Weights of a small self-supervised image encoder: patch size [2, 2].
Rows from block 4, named by matrix and row number. Rows with one number belong to one neuron. Each number is 128 + 24 x the weight over its row's rms, rounded and kept within 0 to 255. All counts start at 0. Numbers have three digits each.
# fc1: MLP up (model.blocks.4.mlp.fc1.weight, 1152x192), inputs 96-191
# fc2: MLP down (model.blocks.4.mlp.fc2.weight, 192x1152, transposed), outputs 96-191
fc1.483:101139116133162096101107119137098118152139143126115116127097121128142132138160140125129084133140118127110154151102131125133148170143174142129153100111105103129142148125096135139128080075104131085115098144173106100141120176110121166139139128107114205071133163140131132106153141146135100141
fc2.483:155116136124178145124126143119110130124149150118117120135120110113096118111152136129163147170114115159186121100157104142144110140106125090142142141094155128054158111145102136108111155091077105120114159063152163124097150160116140123145137120143109123125114128105125143140122132158088111100
fc1.484:125148141146120126092075114126095141132135120127092146163130149124134134168113117110135143113162141114148156082155175165137151147110138100152113100139152116192140151163122093111142168103099108109143158137138079122097096092139138096108145130119135127155112128110119101133161135128124114121
fc2.484:113103130149080120142147170125112108145157136166128182119117147116149139135087089129096125121096098100114117134162123073121104137121152114152138122133118163143059140064058096147151083120164151148166110156105145143136114170135152128125148126123114136104121147127112174146087138157171122138
fc1.485:155121110165148117128096124138162136147122086113144161196122149098136110130101113125152118109086120172107137113145072120163128141118145066106086103079164121116151132141122114167119122141100105118133138113140130137165109147157124128098099082178124159133136151124142122125155168120180149167
fc2.485:113166115146156144110144109121107134154111066143170166139199149133111100138151153101107117105100129087138157120122120107119118132125161145142112129108136143127154158156112116105093116125101133136094146111106151149159125137158138115141125134152120103133116145125139161073160143134143120113
fc1.486:159109136162142198127107141128104102116110104141122136109170136109151140118150149132112117132162147139161080111143102141129149139118163118178094131110129140136118151134146142130095185145109140178100077112145162115131149166090160142138087142113056158138122146153095137097068134103142122189
fc2.486:128081131121136179101137117150126103108120159119132107143145062133111174095131104175115146149144114092134091089119174101166153152133177135099124170136125119127100084089164119100142107120155106129094116146132111138150140163152147142132108097144132110141136075158132107112110123147117158152
fc1.487:135124131140125158130080109139155131117117177115102125107091113150149179135135151163131150138168157157126139122092106107161123114118150119152102114126094159146143099112172134195140135142135105119129119088150165133133097138129143115109120077142145141173139105083134109131135104110160134139
fc2.487:104118094119103132125168130129127122135149113128113114115133127106092102091110130124170125121149153133150131156097171099085134142093076122169134162135118114142149109107130126114135129114118189172132128129150134154134158076151103077104097121111070131114129109123108148168117154116132128167
fc1.488:081124115088151151084157122149111118143144134143120063174126151085139138185135131141128136146107146179142146138093107109134124123128092153188121135182147097085128119103121104120129147110149134072119146106135135151133102133115112129092148135137114128128149126113127133144151164138163119147
fc2.488:134134124173124168144128136149108146131112120119128142149104094146110108134136134114175117116179133139120097122205137132167126113125128134130105129085144118138100133129136122156159141151122146171094120143142131153152102088125157119169109067117122123108109072122086150132144149140152149143
fc1.489:129128124154136164114136073102115144105138185068136153136121142084152127138109105124113138103115140102105118131106152165120114122087146120164137134134091130160148147114146138147161111126128126100086126141150121124158122124136152117153139120103078150103127173155135141095132098138146112074
fc2.489:145129180117137099076133119144128131139123147110090173144140127100080138142175143087111106172151108089145136112124146146127134129113052099162121154133125137136099123108170103088145162126111147116144161133135156083166125111194087122117129137171129126148095143149151141153127119111112147152
fc1.490:120147148144115133077102137186116133097151105143134145131140138100112130116108139133114150104127103130148160146117121105171179150137096164117125116080113116139128134176138116149147156082115091151099127140108135114130141094130124124130113143161109124147135106162126112121155116110127153103
fc2.490:125145093123115084113122123154156148115138133179106129161156133126150127142079140153091121141067137195110097099120172149084084113127133095087151143143127138129110119124092110084158091122179137141098091115132145104103107116146101170158147128113133148132117128116140131063121173122103160101
fc1.491:104114158110119127104104131051111092126127150121126178170142129161179164125138120117117143087134096122124161108117109127144100111149138162131107127086141106147128131160105138156069111134152114146149137112148105130125099140087109127117110119105148128148153167116133119134139092101102119123
fc2.491:091179134110107174142106112169159151171126125121151084130130143115123158114121138142166086109164106103148137091178117141108107129149125158109112130170172118113133161116112132149143128110082152118168131133116084131167118114103153176148135113056128089136141080090115122188128127122144114133
fc1.492:073094088131132125121120130124143092117145135175139192079121174122139160159122105095122131171132122150124135139165111131120145108091124110142161100118151124160146167094136118144123128087103081151196113080160152142102121104165130146092139139098128128111147112114087137166138128099148123142
fc2.492:114144096132109127131140130120154128099160124097117142107092131106140135118123128135169130127161129109136098105096126112148162125115145146113148139133124120124144154123081122137146143157131124117126103131132134083098100095146106124106126092154088064135110146142172129102139122126162124147
fc1.493:131114122122132153083135132115119134156155152122168139160086095127137140132157174143155099119124170094153108134119130143085106087131126110162206135094107142140119124134148127136161121123117113121156120112160137115142134159152165173113141159168141141152132135133129155121157122108184116123
fc2.493:095121121124118147104117148087104162145115166128133144114175110087165141145114108148143147125093125152149116093119127154150055152155127117104110135113133107205092180109136114123153102129091099124131151159162108102125144165141110108138138150146152097118114101083104135109088134143120104126
fc1.494:096133118100138111128115147188146155089122175141122090154092143116116117142100142071153137148168141094185183128139109147157098077072127116149141136115113134112110115120116116099149141156118142115145169129050124122154137106145126123127147119122177134090152110110111104108058121114142113127
fc2.494:089142094145114086136142097128128123077104121122135139124160134130116128133102087161140126131115132096101115153143172078086205147120122135129145151122168145101114096106143126115116174138109101117124137166136127131116136110155092101080148146105178175135147140128092150134158114156155141137
fc1.495:154121125101192181160141148140109153148153100134151133148135155107157129169092115099110119144150114143132130121124111168151167104105143145146128167114151140083144137113098136106174137117137102100125117172152112146116162141152078072128091110175125118153160175140100134134104156142130169118
fc2.495:121137146088136137106109098143133139148170164112119159098108105138119117148089081111161154093078176109141103125134098146120105157151113111121141109120088127168149086138084140151095091108100110142133084109097127103106135091157125147154106140153155097151145139140092132128142126164128130133
fc1.496:132120112140170099126130111107133158111133140125108127118094095143115143146107122156156146134163132132105138131144106153127123124107119161099099131113147115150116106141128126097093111102137125149124112141143153135129104190092125131125094145110097114132160191153130136145120108132104131116
fc2.496:139130146122179144095145134093102148091110141066150115127132111121110083090139148119140153110167120115106130104074138138107094074107098125108149134109115127085082161141072118142134108145139097096140106112142165087160112099139156151136134153083147134125118140102169127118166156134144115115
fc1.497:117135116101146134110119122133108122097097094117124125129105147177162132104145128141130127144094091124110129135112110121098145140100123093100134117143107137161113121146091127115112140163152138108096141099142165155129122147178139127161104102112156135112182118164133107107067137100152095126
fc2.497:152105142154108131070119174117147133135095133135119131134137126099117108139128133154138122148159123080097164134102132129067166100139132121165091114079177132147122139136136134119095158156130141156141166130103143154131118147107171109145171111104121150141143142139140120103098157122110142124
fc1.498:160109138138140145117165144149122147145106161153142099182100130132166105131124100094140172110133115133160134117145129142142138115109124125119158149128125161104090157148124184160097123115107113108087111121114099096132145144103123116083140138122122118115106114107159114113118134132134107129
fc2.498:074133126160100166116138150157130128144127088137102111164131138139138129131116116133136138094134130160142128149145125125106152092122157113069150108148148181148092157113149106118144060090149109160115134148123130151120091113159139130122097123134131092162154166152156120115163133135060122082
fc1.499:136120150169122154125109190112141122156083138124138117177111150146147151151122111120141095143103117108121135116168101113135107108130179126126136115142135131146152180131152165122145137133155125132124165135170147128089126078127124147111153130098146113116109109191157102136122100145131128138
fc2.499:109126153138145117143098100080102164152166149144144113114147181176147104102145111128156131106072160149144123107177128143119156115134119139148154131136117179142140137098115114107102119106135106110154182139192125138144097191141118102140158104192136132128146140146119114096163119105153149104
fc1.500:150160133097148084088155115122119122119166118101134150141117092153147108127157148133174152121146117123119115136116140141136135134116149105162127131124124132102181135113179155135153120155162151127102142108090145149130141090105120124171138142161115118136165122192134143076100123108134103149
fc2.500:108140126128203109133197129121138118126158142102099110129145151151143133133151105113095111132127138108125087109152191103106136120124147063143124095132158143142068131153090183129134117150115146146115132163087149126161099109122116136115129160121131147148124147185147136143145118116119071105
fc1.501:084086190098114135111151167152077094112181135137130167140129068118187127100118142130140141138136155131141159152160116160098170131148134150149135140150134126153162124147158177149131145141102121095116107147136138199140100133114143186116131136149115094144123161139168140165120143140151119121
fc2.501:107128116099144147116124107101145099141161100133106123134104115146115113151113156134083129116161151137111135127147134161163082122139088135073129149158174149139112151154121154121122157140143190075126130115178136128127144140088094125113110106134131118071136101141127144139121080141114128143
fc1.502:116134124075133109084123098169116123106103122079094130143152156164106110124130151139131111155101165110110169126149126115151142120086147133145131114107146143138138172161155161138149129129161143138150141157201144117153119148112130116148104183148154109090140120149138134108143091100146144088
fc2.502:101173107142086129126159122097157121153203157120124112161116114155104093097106137109099148148116125140180105110118132103135106154106135138102147140122135124121089132122121118093173126157148161117133123126120072126108128125135137116118135110141156133133087152098144112169162123153143178141
fc1.503:150091082124168115115144150110139140129140146075145165166152129130164118129135130097140146122129137098095103140102121127162190116114112113144096115132124075107103104126081110165132148138088175133130151139137089131154115117117092118159103116149178157141151117149156147128148126116115118159
fc2.503:140164124118155150121149173141152099110096095110211150114171156079126081136108159164125109142109140067129143095127157139139117153126169136140106165140118122116149140170155087126104117165139140155127111145131117134113136117116170144107116118091121141131100148083147154105101183148134134118
fc1.504:152126113097098119070166143152154123114080112163147104092146117135099137125150088154145161135115159092128133140069082084135085142124152109093104135141144139152143131124144116154109139136143130124155120139135145132126107106165144110131091133155093126146125137095081165123120126132124165162
fc2.504:111153157133095112106185126148142146103128100125105146131158170133150132100128113126095115119116102111118130061090115095136101112124126133101126115146122120117173126115106160124137115124148154133127099148097135136132137130172169101121121053145105101134107129108153127117158081114172135096
fc1.505:109140174139167118158169113122104133149140110110121128081142111143130168112156151163102077145149113116125135158138117142125177126108146119130078142160115132152139095124169106131144107163136144156157129095128118107103144132134159032165132133137132131110108152063150137114128127143123092124
fc2.505:153144122153148083117132120119127109166118109124171110151131109163132101130108142136168123083162123145139181150083150139120128113133107096090130139155140113123077132111152116148099171108058163159142118155146089100127103110131129161090127109097143139125134093131130184097145105103145164112
fc1.506:112145142149134128138122136137096082150132127120129146090141102078114110124129103137142163146130123136181115157120128096151103133125139096124109125108124142136142141144105168112118156178113144185104168176099106148095131160135113179109146151107108135112134135081119174121123105108160116150
fc2.506:158092202143154154130086137120084114156138147126138118150149157092127153182115105093140146096106137140112119180153129151135117128154158164129116129117131104136162067112141119106129142126096133095139124140116146136106144136139171093102151113134166147123147105176108080141125180113079084168
fc1.507:153118158177134116104112162125117150193119131134164081147132105093115142157110142133149113143161127113135127155127103181132119102126065135074137171134145149108135161163145098142117133128124176102162132156113113149154127147172102115141145093132113098133132143162150131097103135145138105147
fc2.507:153136105117154159140067143149125112115132107104080136133145098102112135169167149120146128123154134130157154141112139136100111120136166125108125138111154156089127135091151155132076104142143126122113110146143158169137132069150119113098103139135107107138141097146184146123136121155129116097
fc1.508:141152152138150123071091134152142139139112109141158108150121095128121131171147154114134148099112094058170139141122137132122143131120134146114135142124156141151146147151131169163098071111119154157149126113106165131110162118132153150164105135129148152134132126125139191116076133106113125104
fc2.508:136127129140130085126106145087161150123089156128086133128112142112093155105102145114139088112180156137116106079122126115125114137136146153117134123114147136121142113115130145126137172093129080139153106116130114123098124110117153181075154132100132111144111173142124144100170124137138083138
fc1.509:138144164135137171182173130122066145123138139114161128101136152074143119120121133151094101085148133153138120139116098160121153125133147130127123133132153145095115116102103147133112095115097140122119062168110148139100136116136138071203133153127108118100136105122102099112154097178086115130
fc2.509:138130114127101133110110112082124073147143145146123151091137128066147117108120099129143136118129121127138178105121131098113131137139125162135170102124116115119145104086145145151140172096122101130109131125113078145115098143128109119122086149167126133103132108117115115079153129109089136103
fc1.510:144128116084161121104177095147156150146119107129104075159160160131075112103132116110163108144115129129106129100110081086117109161111117137154107121142086158169108149121152133112127095116120127127175105109107129109115111114108136141093122129143125082141131166131124117102066107168103160109
fc2.510:110128144128112124133158116192149142111117144099119141124103129124120125068148131098126130169132135164136157100134127163154111080105126168107126138091143114126140099110138137090129149122132103157143111134110130133146103079110161116124112148153123106108129124115145072123127172145157111149
fc1.511:087101144118185152120095157112119079122083121127067164128115116100130134113118144133124102117119115166119099144108123148139115149124120128119119134110109134137125134101135092144132130125137104160093128125119154120109157120085103151159139102151106110089113140173149104157152128124108103169
fc2.511:139160161068120124137101142094129154150115147146138133157146179195145157149140143130141139146160104146149120134136119182158123132156137133108103113098110113123160078126086133099138129162088125078117149124098132112114130127113114144149118128115166161129088130119109100137162148160112171160
fc1.512:127164146077168143118130199116159138145137103073145148098085135120106092152135167117159107168144111126138127107090106104106110099120131138142138141123096096156089128136128101173173149126158117172150164100160132137131138129110065116115128090132138130143135126162143114124102070110167099158
fc2.512:118166061106110114092135143104106124135144119142069170082153146123120144129140111108124122136146143151152127105116167146119190158139119116164140183145127129149141097169111093104134145106127149090164136136104130119157186109088157130172151138149102122099135135112111108123120120132139136131
fc1.513:125108128134155125109154099130156158139102086156085101120117131131140109124116118121100111171131161089084116133151147152116168151152114100098081132150133116124120150135143139143121134104175134117132109113121159105116115113132136124131122131185168108102138124093131135118149148134137108154
fc2.513:093147100160158087108111112146104129075122099151130179124157142193170146121149106116119131104123119128125124113093168138144100153125158135103136113145141132140120103110126113093102122110132116148105119126099073086115144083135134161155160116078123105156119125156162130182112140109113205116
fc1.514:141133163108118157143130135114119106088118140132083139130095137110111141086129079139103117097140118084125124153103143137108095122091162124149109120155097098099113166111167085171120144155156150151137155165132149145146171109147122109101153142147151117110098166135154095113144154161143117099
fc2.514:104085112129095123127108160174112144105163098130125099112114103130101142133111125106077117099127092130138130144128115107133109131143118095114089127138181122163142112174127165149114151146151132152151115128118110150155147114125115167060100143139124132125161093128153142149113125202131118102
fc1.515:141074129193116122144143130093133145141150166155148130109154129171140118130170115116136121106125146134112136072136116128127097125123116117155123069114139138113101103156132137144129165113158100094152120128148112088110093097122162127199131118164131126133121127083113115146134105153131152134
fc2.515:081132084155109154123111143148113126119203150120149172115166108110113106113121125118115118123127120154133120111096117074145140100135101127121068119112179144105134176136140137125146126132150161101147112128079076144108131148127137108098116141114100137144122119068109109128097120145138174161
fc1.516:140094106156140132129174131136136121128169119134162140126135158121140156166136093154147083151090148144090128118136130110174112132110129125163134051115174135118092116132106104152100099097144110049128140100130112150093132133081128155146102120105107129164103149122082114124193122134111140147
fc2.516:147146115095120120120106105166120147125138125148146127127121132158086162158149134111116158156084164147153094101081102119124075136135179131117128123161117108097116134106146156134117097144082122100151128131106203165095126089150134154150151057119114094155125153122146114121108090103163176114
fc1.517:179092123180141143129147086157140117083152179066133140115100096145150147126139125159153145129112112104148122122135134097102137090102110154150126137149126112134150142113079157093154108156184105144101127103121134129139120124114124133128140139082119105114176109139147144078129137119111118156
fc2.517:095146127132119099132127165111109135110142135126120110119104089113158135119157113095132155140117127120094126132113151137115148110144137124132122149057132107124133143138114168104100099121092173116123124134173172138132123130088137072064147145106165104133109137093096153147114155120113175100
fc1.518:166160158139122065164124129105154089123146128112124163085103130129128149107107138130136104097132117133149074105185121104120134168138213137141112144119126148142127112141134140144135116145147127132147147126146131126155088136136133137119165143086126131143141155139107132113125114105149100151
fc2.518:143136118087123165175100098119120124164164147108152119137129131114095106112088102149150157139123097175118136177087121146116147141128154132165151162126113110122100131196092106122118156130109107063130123158139105150122106182129167134122138151140136120135125130137120156122145129135109168143
fc1.519:159098119123161174106136129117110101121134179115131177132139157173134164132117135117111132106118164109135101127156118132170129155118107107122140109111086152138139104138108170150150120126101111062091109142082117118137105096106085122124091139127131115109140108166116133143136126136159103092
fc2.519:129129107131154105119188117159160102153136124127101135118094147130125157146115113126107104126143145137139104140173130136103102104098079096150130103092104159136121104138170117169169129187078133131151144111142149136112130114078121125130093133119168086103101169152128130107133112150106096095
fc1.520:138099138134137105107189103122100117114131130145085138134099127127168140131129127154155125189155124152105118120173134100150100078121122107107119115127127111153126123091156195157100109142123151109102091153121134127125088143090122078158143163121131133092124105173189104108119146124130127141
fc2.520:094117115100175121137168113092112126120165151124114148140114128144138093109126107104110144117133179132141130095152139113135138109179152130085152121126100150147149152105097128113134140130121134164115154152118137074161119093160127111117136095187152169130090113126104114130145160118114159111
fc1.521:137145095172065128122132101133152136063138102129123141136125144145159116151129158140103091168160146127144152130138171131089104139099151166142125111131111138172107148118113137132157151120094139154145129159144129083111149127153147118145109173143122116133128135125135126139104109114132179149
fc2.521:135127146107165099126125117114121149087130153129153149123119136140104103117129143120129122119168144151101169145123118147121162115087165141144152152135161142121147169131122081153124130103172149127130168178128110108146086077120118105140112168146140146160103142066150121137177124144111142115
fc1.522:121126105109145110129145131151155114076114133114127134084150138115146152108112126163141095130114079106140167119071151158140139121115103155122144136142076128097113114104107109119121063093200135108157153157112105161074138132142148147140153126159167187112104105115160111143097148146124163110
fc2.522:135092116157130138133124149090125149142128150124159102149142131122111098133119108163101102099138144102113134107135159145112086112148114114126106158159140142141109121077083127120153114127150159161126087099150158119094169131115133130066116140091129139171115142102116180151127146141115109121
fc1.523:139174146149101101153115133129144100090093152088168119129155132181139116176125095137093134122120100172147129124150102114119157124140102137105082119127121132107140160145148180118162129117107127078149126150020118133101129148122143169119139111156154144129164118099104095145157123134105100091
fc2.523:101128073118073090159183158117111135144134123115143134087128182147080156139126105145056117122123106153118133135169083135109133125127127148122136110102117126139148126098119137090144147153146124132138111127166134115152118118130101127110186120111179109165088169101188147117116153131143106137
fc1.524:138097167114150108150132130128158148116122100128147099155134099135114099111155109143128101127110119139129114120141122086175158123121153092161129147127159173168090095099120068136088157132082140159114087116141099155098120076127116149114207077132096142112144113123153137099136101130130117139
fc2.524:128181122152088119140104140152109118147116111154133106076162128128140109137123141153142152093164137107145135156113102183120102115115144131161113120102129139163098122114131122081113130129139124108154119120101106131058158135111128132143151080132174167155150117144120093097102088103151133151
fc1.525:101141131114135122145119105165112158129128115106136149152150120138167084131147155147147133086120118084126157133137147134140142131139165148147108111104123109152118116168141106124100089154181117134107146179149166122159154062128108154138112165145123144109161115107139111140133133130134174146
fc2.525:122157162117160090125092117136143185138126132116117124192131121100101131148149156168097101140124133140151155162137162124097119155116087114077127115117117106112161107125111144096127132103136162142153132146127127186150080110082122115152110133127146123174173168093166101098168114118138148116
fc1.526:153150165133106102085101159113092113120098131129145123134124132117177142135118156159058124090099130141158099142155161150164107129139067156134154144141148126113157088155160100124129130130108159128163084120100160129154126111105095164133158127134115127086177122121147114118141094104140109141
fc2.526:150107164120118112178118122099124115150133142163144147142094138096149124139138141126132115100123156098152104122168138131121170122114134141139154117111153127143075162131163162152110129174138139137080063103079102147095157152157109159138076147107162127160138124145149118105100123122181149149
fc1.527:112196140108116105135146140107131116118079151159150141172079142145135105180123126140144140129139105165117113143099115127169125091112103153114129079090115087098110094128071085196130122100102154103103115120150161109127126144130124124088173106140153131110117130108179121173142163152132154098
fc2.527:139109146112116139080131178141120130129153160170136162115155174102116096103167109142154116123145101114115164157106117130148114102169161101093112107120135153137118165091093132128122100119115157143130092126115157113152099127094133115141178106114137103142132150139116130114163114141148122187
fc1.528:078119119152116138074123111128113115154091109105120105139147139160141116148149139148176172119167165104102122113141126148172129129090129145111112199119121119103144106128129100153122127133149156144136196149163102127146114149127084134132147150156141122119113140098141141135104110093159149135
fc2.528:125139145102114120162194087120150143147156119132111122100117096108119145133101107151121161116120145113088124143149138136119136140098162169138128135172160118141120075132167141139141134159128122073122065105133109138173152103127128128137137114100124118120142152099150132145102109122106144133
fc1.529:126132155123168124143103141131093113133124105113099113092129097148090113132140105141126099141116099110133143137159135133151082147122123142161089143131129116108190117154123137120090090136145124126129135123122134134109101167140121136145118128132159089152149135117113159114116122089149053155
fc2.529:155102150124128116138126150146138125089148119110131117116115114121129104155127172154113121129141124129090108180095081143159111115126108137124117107111123126117128110098126086103161086180131106147165187108132135113142161125070124191149107144130131137118108108104135101134142096140179143108
fc1.530:140090144145125137110112117125113120137107121132141082168119109081086128144115136131115089110118132102107145129140130153109097055094087083140133154125121175143084125129171109148124129134092120111103138138093122159105138100132124133128093084162100129134171146124114174115095082141160108146
fc2.530:175121129129130115120122107155095136126071124132135133120113127113174136132142131120106091137135112118150102109105118180145076131070127117107125170110142120132117099143095129090154134159060114121106128144126098065140156114130101144123122163143167135114136134139120151161138089148112110123
fc1.531:119099151135172135110129121115162087136114132126107161126122142142169162160151147129125111111108143131092138073080171089152133203143151124124154119148128124130094112129127161119110137102161106120124108118161115139137162124123119137122139098098144147136177120171101125171167126128076147113
fc2.531:116122117108179121126115097154172125094119067131149145131150128137173102100148138132144111153155101121140129165124124101106056101116153136147113167098134101126105130136125156164112127126105131149154128113095101151103131099157150112120152122115123149130130145096145130149121131118164144069
fc1.532:097140151139102133142138125148142074094053106121126105121098165124157134109136133156128115130113137178132107103136114134148143124125100112136122104101137126107127148145106171150165139141137106082137157165053132096081135130092121193113113124121108109175111125105145154126065155133122132104
fc2.532:104141100152110127134168088128169096124121110147117183123138140097103102120129094128125154182151094120133123110135132131130124136159170104128130103063145134154159123125113131101180149182171144114141097165082189141118127131147129130105132078120123173111094159098127144124100121131146139139
fc1.533:105167177136095130117094125152170144155168140131124131160157174106179151132151162115113117116121110149088140127118125097107141094115094098154137103155137136181180132136168173138102140136132155110148174088073161109110124163129126128109175165122097110124115096137114147139134111112121090147
fc2.533:145177125147105096112100120099160163124064140133126107122113104165117137130075148139090129102130093151130155161126135174070131125171140117135108172152072128134157149141176138151139125114116158141118080136141133114149139102113144129132121114174113189143156112096079142165140109126139093135
fc1.534:161155136151128142116166111104156159138154114144102143112089129141125123155136120112129115105148153098092149086098119125160128124097085109107113182153117120135104137103135132118163157085137120122116171169126149118120118109097181140086135118147085142146135137124115117107151136095093103134
fc2.534:159140118154140100055155157110134099107144132094113142141097178154130131134153127160130155161116132110126161186125131086135104154130137143116168148123101144123116148129158146155151127110146128145159125153134121125120106144080169068113101138135090156120109152160146139087144150163166156068
fc1.535:139152099159081139111165117110147139102170126093093163148158141152129133096133105168150108091171125126091111100125153124112071121133129153147147164119110134100113122146117162134159117065129088145131143155096127108122113099154153085145131150161163105120151100155139134115119060116177116119
fc2.535:171107125142140095128161125124131093114132121120137127131160141135111104129109107163175117099117127133080124087100101151124164113095136098135142131162115104135129107177079089138149148126160170128117121146137096154181133117142127131109114155130104146114117087142133123117082122144120083094
fc1.536:093165114151159086123103139145129092118103144152146140173109166058123133129123106158099118113196148137136157130140172135113164112120137112114118122088128147163144123106124105154165110095123136118141130109157137133120134077104117138111119167100133127113137101093146111131177115086100140108
fc2.536:135103100169137122124121114121139125130145165098093125148099167097146115176111145114142110143123108073145131147095118110139093109134187104142158169133144122151159138102112110138159131133131160115148124103162090153114147175101147119113111125145116103153137144140127155142172172163118140142
fc1.537:147113093154127123148091111118156165171133127105135100095110091124146118160145076153146135095141116111138105103101100142113126115144106162103115122169112169155163126145144131135150106137172147086090079131107158142110143125137181109124123121159128116121142106111089113122110102161090105150
fc2.537:180108100084137133118124165128146152097087147101107127104115155128152139102130154104119102112112072144119094107085134094131056128094119157137102119104151112151108129134144099152107138142104101113131107108118105090142154124129114155159157108170153098163136142160134171135118160128123081099
fc1.538:162139155145135140119077107157116112127103130103143102116149163115105128173115097102140155210125167163111093118150120104171127106108148129132093153138144157168153099165156159086106145164129111109144160139109131112143100130093120142162118146119132107156163137067142130119118142114134118144
fc2.538:127078149154118140116133116135135141130147140169131134106094125104098115093138157105095145138152144158104082111116083093173134151136151156117120136110133136150125100144131129094128139086139151108176166129112128134097132113135123124155135122137098148146102092128144140124113075114163146126
fc1.539:146127117151134138125143110122166100138145128105134164153139184125130113115149208138102106156148143137121129135144129100116096117097174149129136089132135122126147153111133130089120153142107122164094115108141139115146134125115103157139074122076115142106127118131190105126141136134137150137
fc2.539:110108138154134128092096089127097128082150093133119097143122131148113100125190083133131156175131168098129124118131151127127146117116155109138103170150115146143158092092098111076158064109110132153146110132119123127142172151142095132147101147152092125105162125155143091096137169143114129102
fc1.540:132156141121136074112109145135171116124145149121104141090103120113163127149133183107094121144176152069102101100112180093153132143143134125126102138132114119100128128124133108152172106136172102087107138103152118154114079135098138089084135126117110137124139152146115142176165139160080106113
fc2.540:150146167144126109117095097116122122072152101090148111148124106143132105127156137140147131133132103076170133172120146133131131147136118102172137151143160116119113126161123101134172133120114113169119141085128154114103115120129147116121122128125114125123119146065147117125107127152141138100
fc1.541:106117149118121135086139151113128087123100149152111147121129148094091125116117143131125134181157118150085137123139168136198158139106090099141127128099143177116090146137110113163147137155123109139123150110172091134146129119144077107092087146120098141127144116121173129124105150112160168145
fc2.541:091100133131162115159126129126132131152156135163188169125120138155117138145126135121101119117107137108128141096168141090124127125113168144131144167108124139137107107112106117150119113115106122075122092076146057149115119133136102098174158075145132101113113138113133161099158107132132130131
fc1.542:142109123142145121115096143135098103107128163140172162082125122101144119119135129127093132162143131124097161109143123163123159166116166134132148131106084103139118076125138118139136151109088129176092165124134123138119154115131153123132116101092129151119143100127130157151188144144106137123
fc2.542:103158138125137121139140118114100117150146116149123179124176106130150116112134157118152102094110133089129140127133159133154153123134144188081106110153137082136125153148117142115124115112140127123131102131137056090145120126128156126115131073148137103103131130103157147113129141190111145148
fc1.543:100101050178111164107117135152162117109113133106120159142081128118107129136123116154097130120155114099150110118149137173133130128130107138129114137117094131131128108114136142200140140159084118124155122165153120070101127072142133101122091135138102157143133124166122112110137154147154138141
fc2.543:142097119166117099151139071127115096143097163084130171126197169140134102136117099098106148131138114138112146110087174139145139118121156133119140132134136135102127160124082127121119175126132126125086127113127106150142165137116174116119143109147093132153110153113123149111102158134142114131
fc1.544:158096123121139095103120137159113107129142118111143060149154107132098111157118120086120148143113151167149149095121135152124111144139137115151113105095119103144117115098116128169161134143121119135140152177144180120084137133112122135088136116125149122096131158107126120086133141127114141126
fc2.544:125158121113141136106121121153170174097152084093151157166145133127118123158053109132145134153154145149153128153098091125123154130128099113134093120143185117150149104133105138140132158113104102112148158109149141157145135127089139136167160144122132161143136172126146150153101149144166141131
fc1.545:177096163123138178110138137097143134116127153120145131144122100189121102151145083107128131116085135104161170096111128156180137117122116130164119125123127147086116140139116136129148123135131097109105141113137150094150127148145086112137136128159114096156123105095152121164141174137093113078
fc2.545:100148108127120134111114087131114160127136130120142135150123154118158100133150148120121116152117125110130167117133118121135169124125080147087062091138132152176134091126127107116161091134111084124148153147159078105163090112122140171133142116109143069148131167118163139142103110127121146111
fc1.546:143130124085166123120150110153118127123126162085138121134109110075145128161103131156113102089167153106134134145100115137132107106156160114112099153088116132158145109139110099122131121146184128085125169117150173116118147117143102120123116121144110143139134133154122120128122135144110168159
fc2.546:140159164149137100124124132145106122178151142161171151158141132103088120115112123153130155140132147107084145095140163110168126109068163133130104145105116100101111118111116165142124136137159122138132154105134122117153100122100148172125127154099114120126120128183155127169142118166167124142
fc1.547:173140145122164118143171125115099130141131170085153185094108136157151147176092104122114145134097122157124112118165144095102153084106117121072147154140140158091132107139132113145123126091152117109173119096128143152165143098117125144071158114122104143149117109174149075099074131123135152111
fc2.547:132147131093133149108124143116139103155118140108170123149138139122157129135150134126135086131131161140151147119191132130107113142121124139169159115100161145105113123141135090132085143163145077110106146089125144129095115158172175144091136134130173130133129162113146120137143130116139164141
fc1.548:122093094138137153083142156123122110130095135132127131100113081097169169117114129133156125133148159116110113123137164100134123138113150127101140116088089163147135080126121098123129127095153141120109122142156124133103148125152132181090130127132095159140168141124160154153147121111177071144
fc2.548:087110134110143149144151128096111121130117090109151150132148123114119177145157148120165119105113120133140138087138145084141096126119125119120129168132148115127119109143175109115069169130099108122092131133104178132174119168128140141151146126121113128112145107173131167135140119103101098160
fc1.549:155118164133119122147187154139112114116113172089106140138117164095148117129140125143123153131186117055120134145115094175126144140119120159107104131125142123096131134122112163135122155101121128160145127179105102112112100094141134170142112107125062153098108172104158094139126122112124136104
fc2.549:108108101113129135114104116165124117136138096139159146115139172169122120094126144114131135119111160152183122133152115087143124156128164123104138103094132168145138136122077121081125147157144170142108166097115130166137119146146135084084161123130130164159126109125138136133161133112071139150
fc1.550:209089119132109118107107129145113141139156145149128119088111124115128137150125132126121146118113153136116159089155113135150189133152130110135116098116126129152128153112126101180109153096157145109189073129138130144121118137148105106123147140134150127109131188138116095155115132146160105101
fc2.550:104139117114108091083140148179110101123102085172154145114161140148113148160135124156160151124162110142140147148128085130136115094123116188139121146099157121116108110173085137141131098105133113090140105136120164084133125101128149089090135081085152180140124127115104126194093154100116122135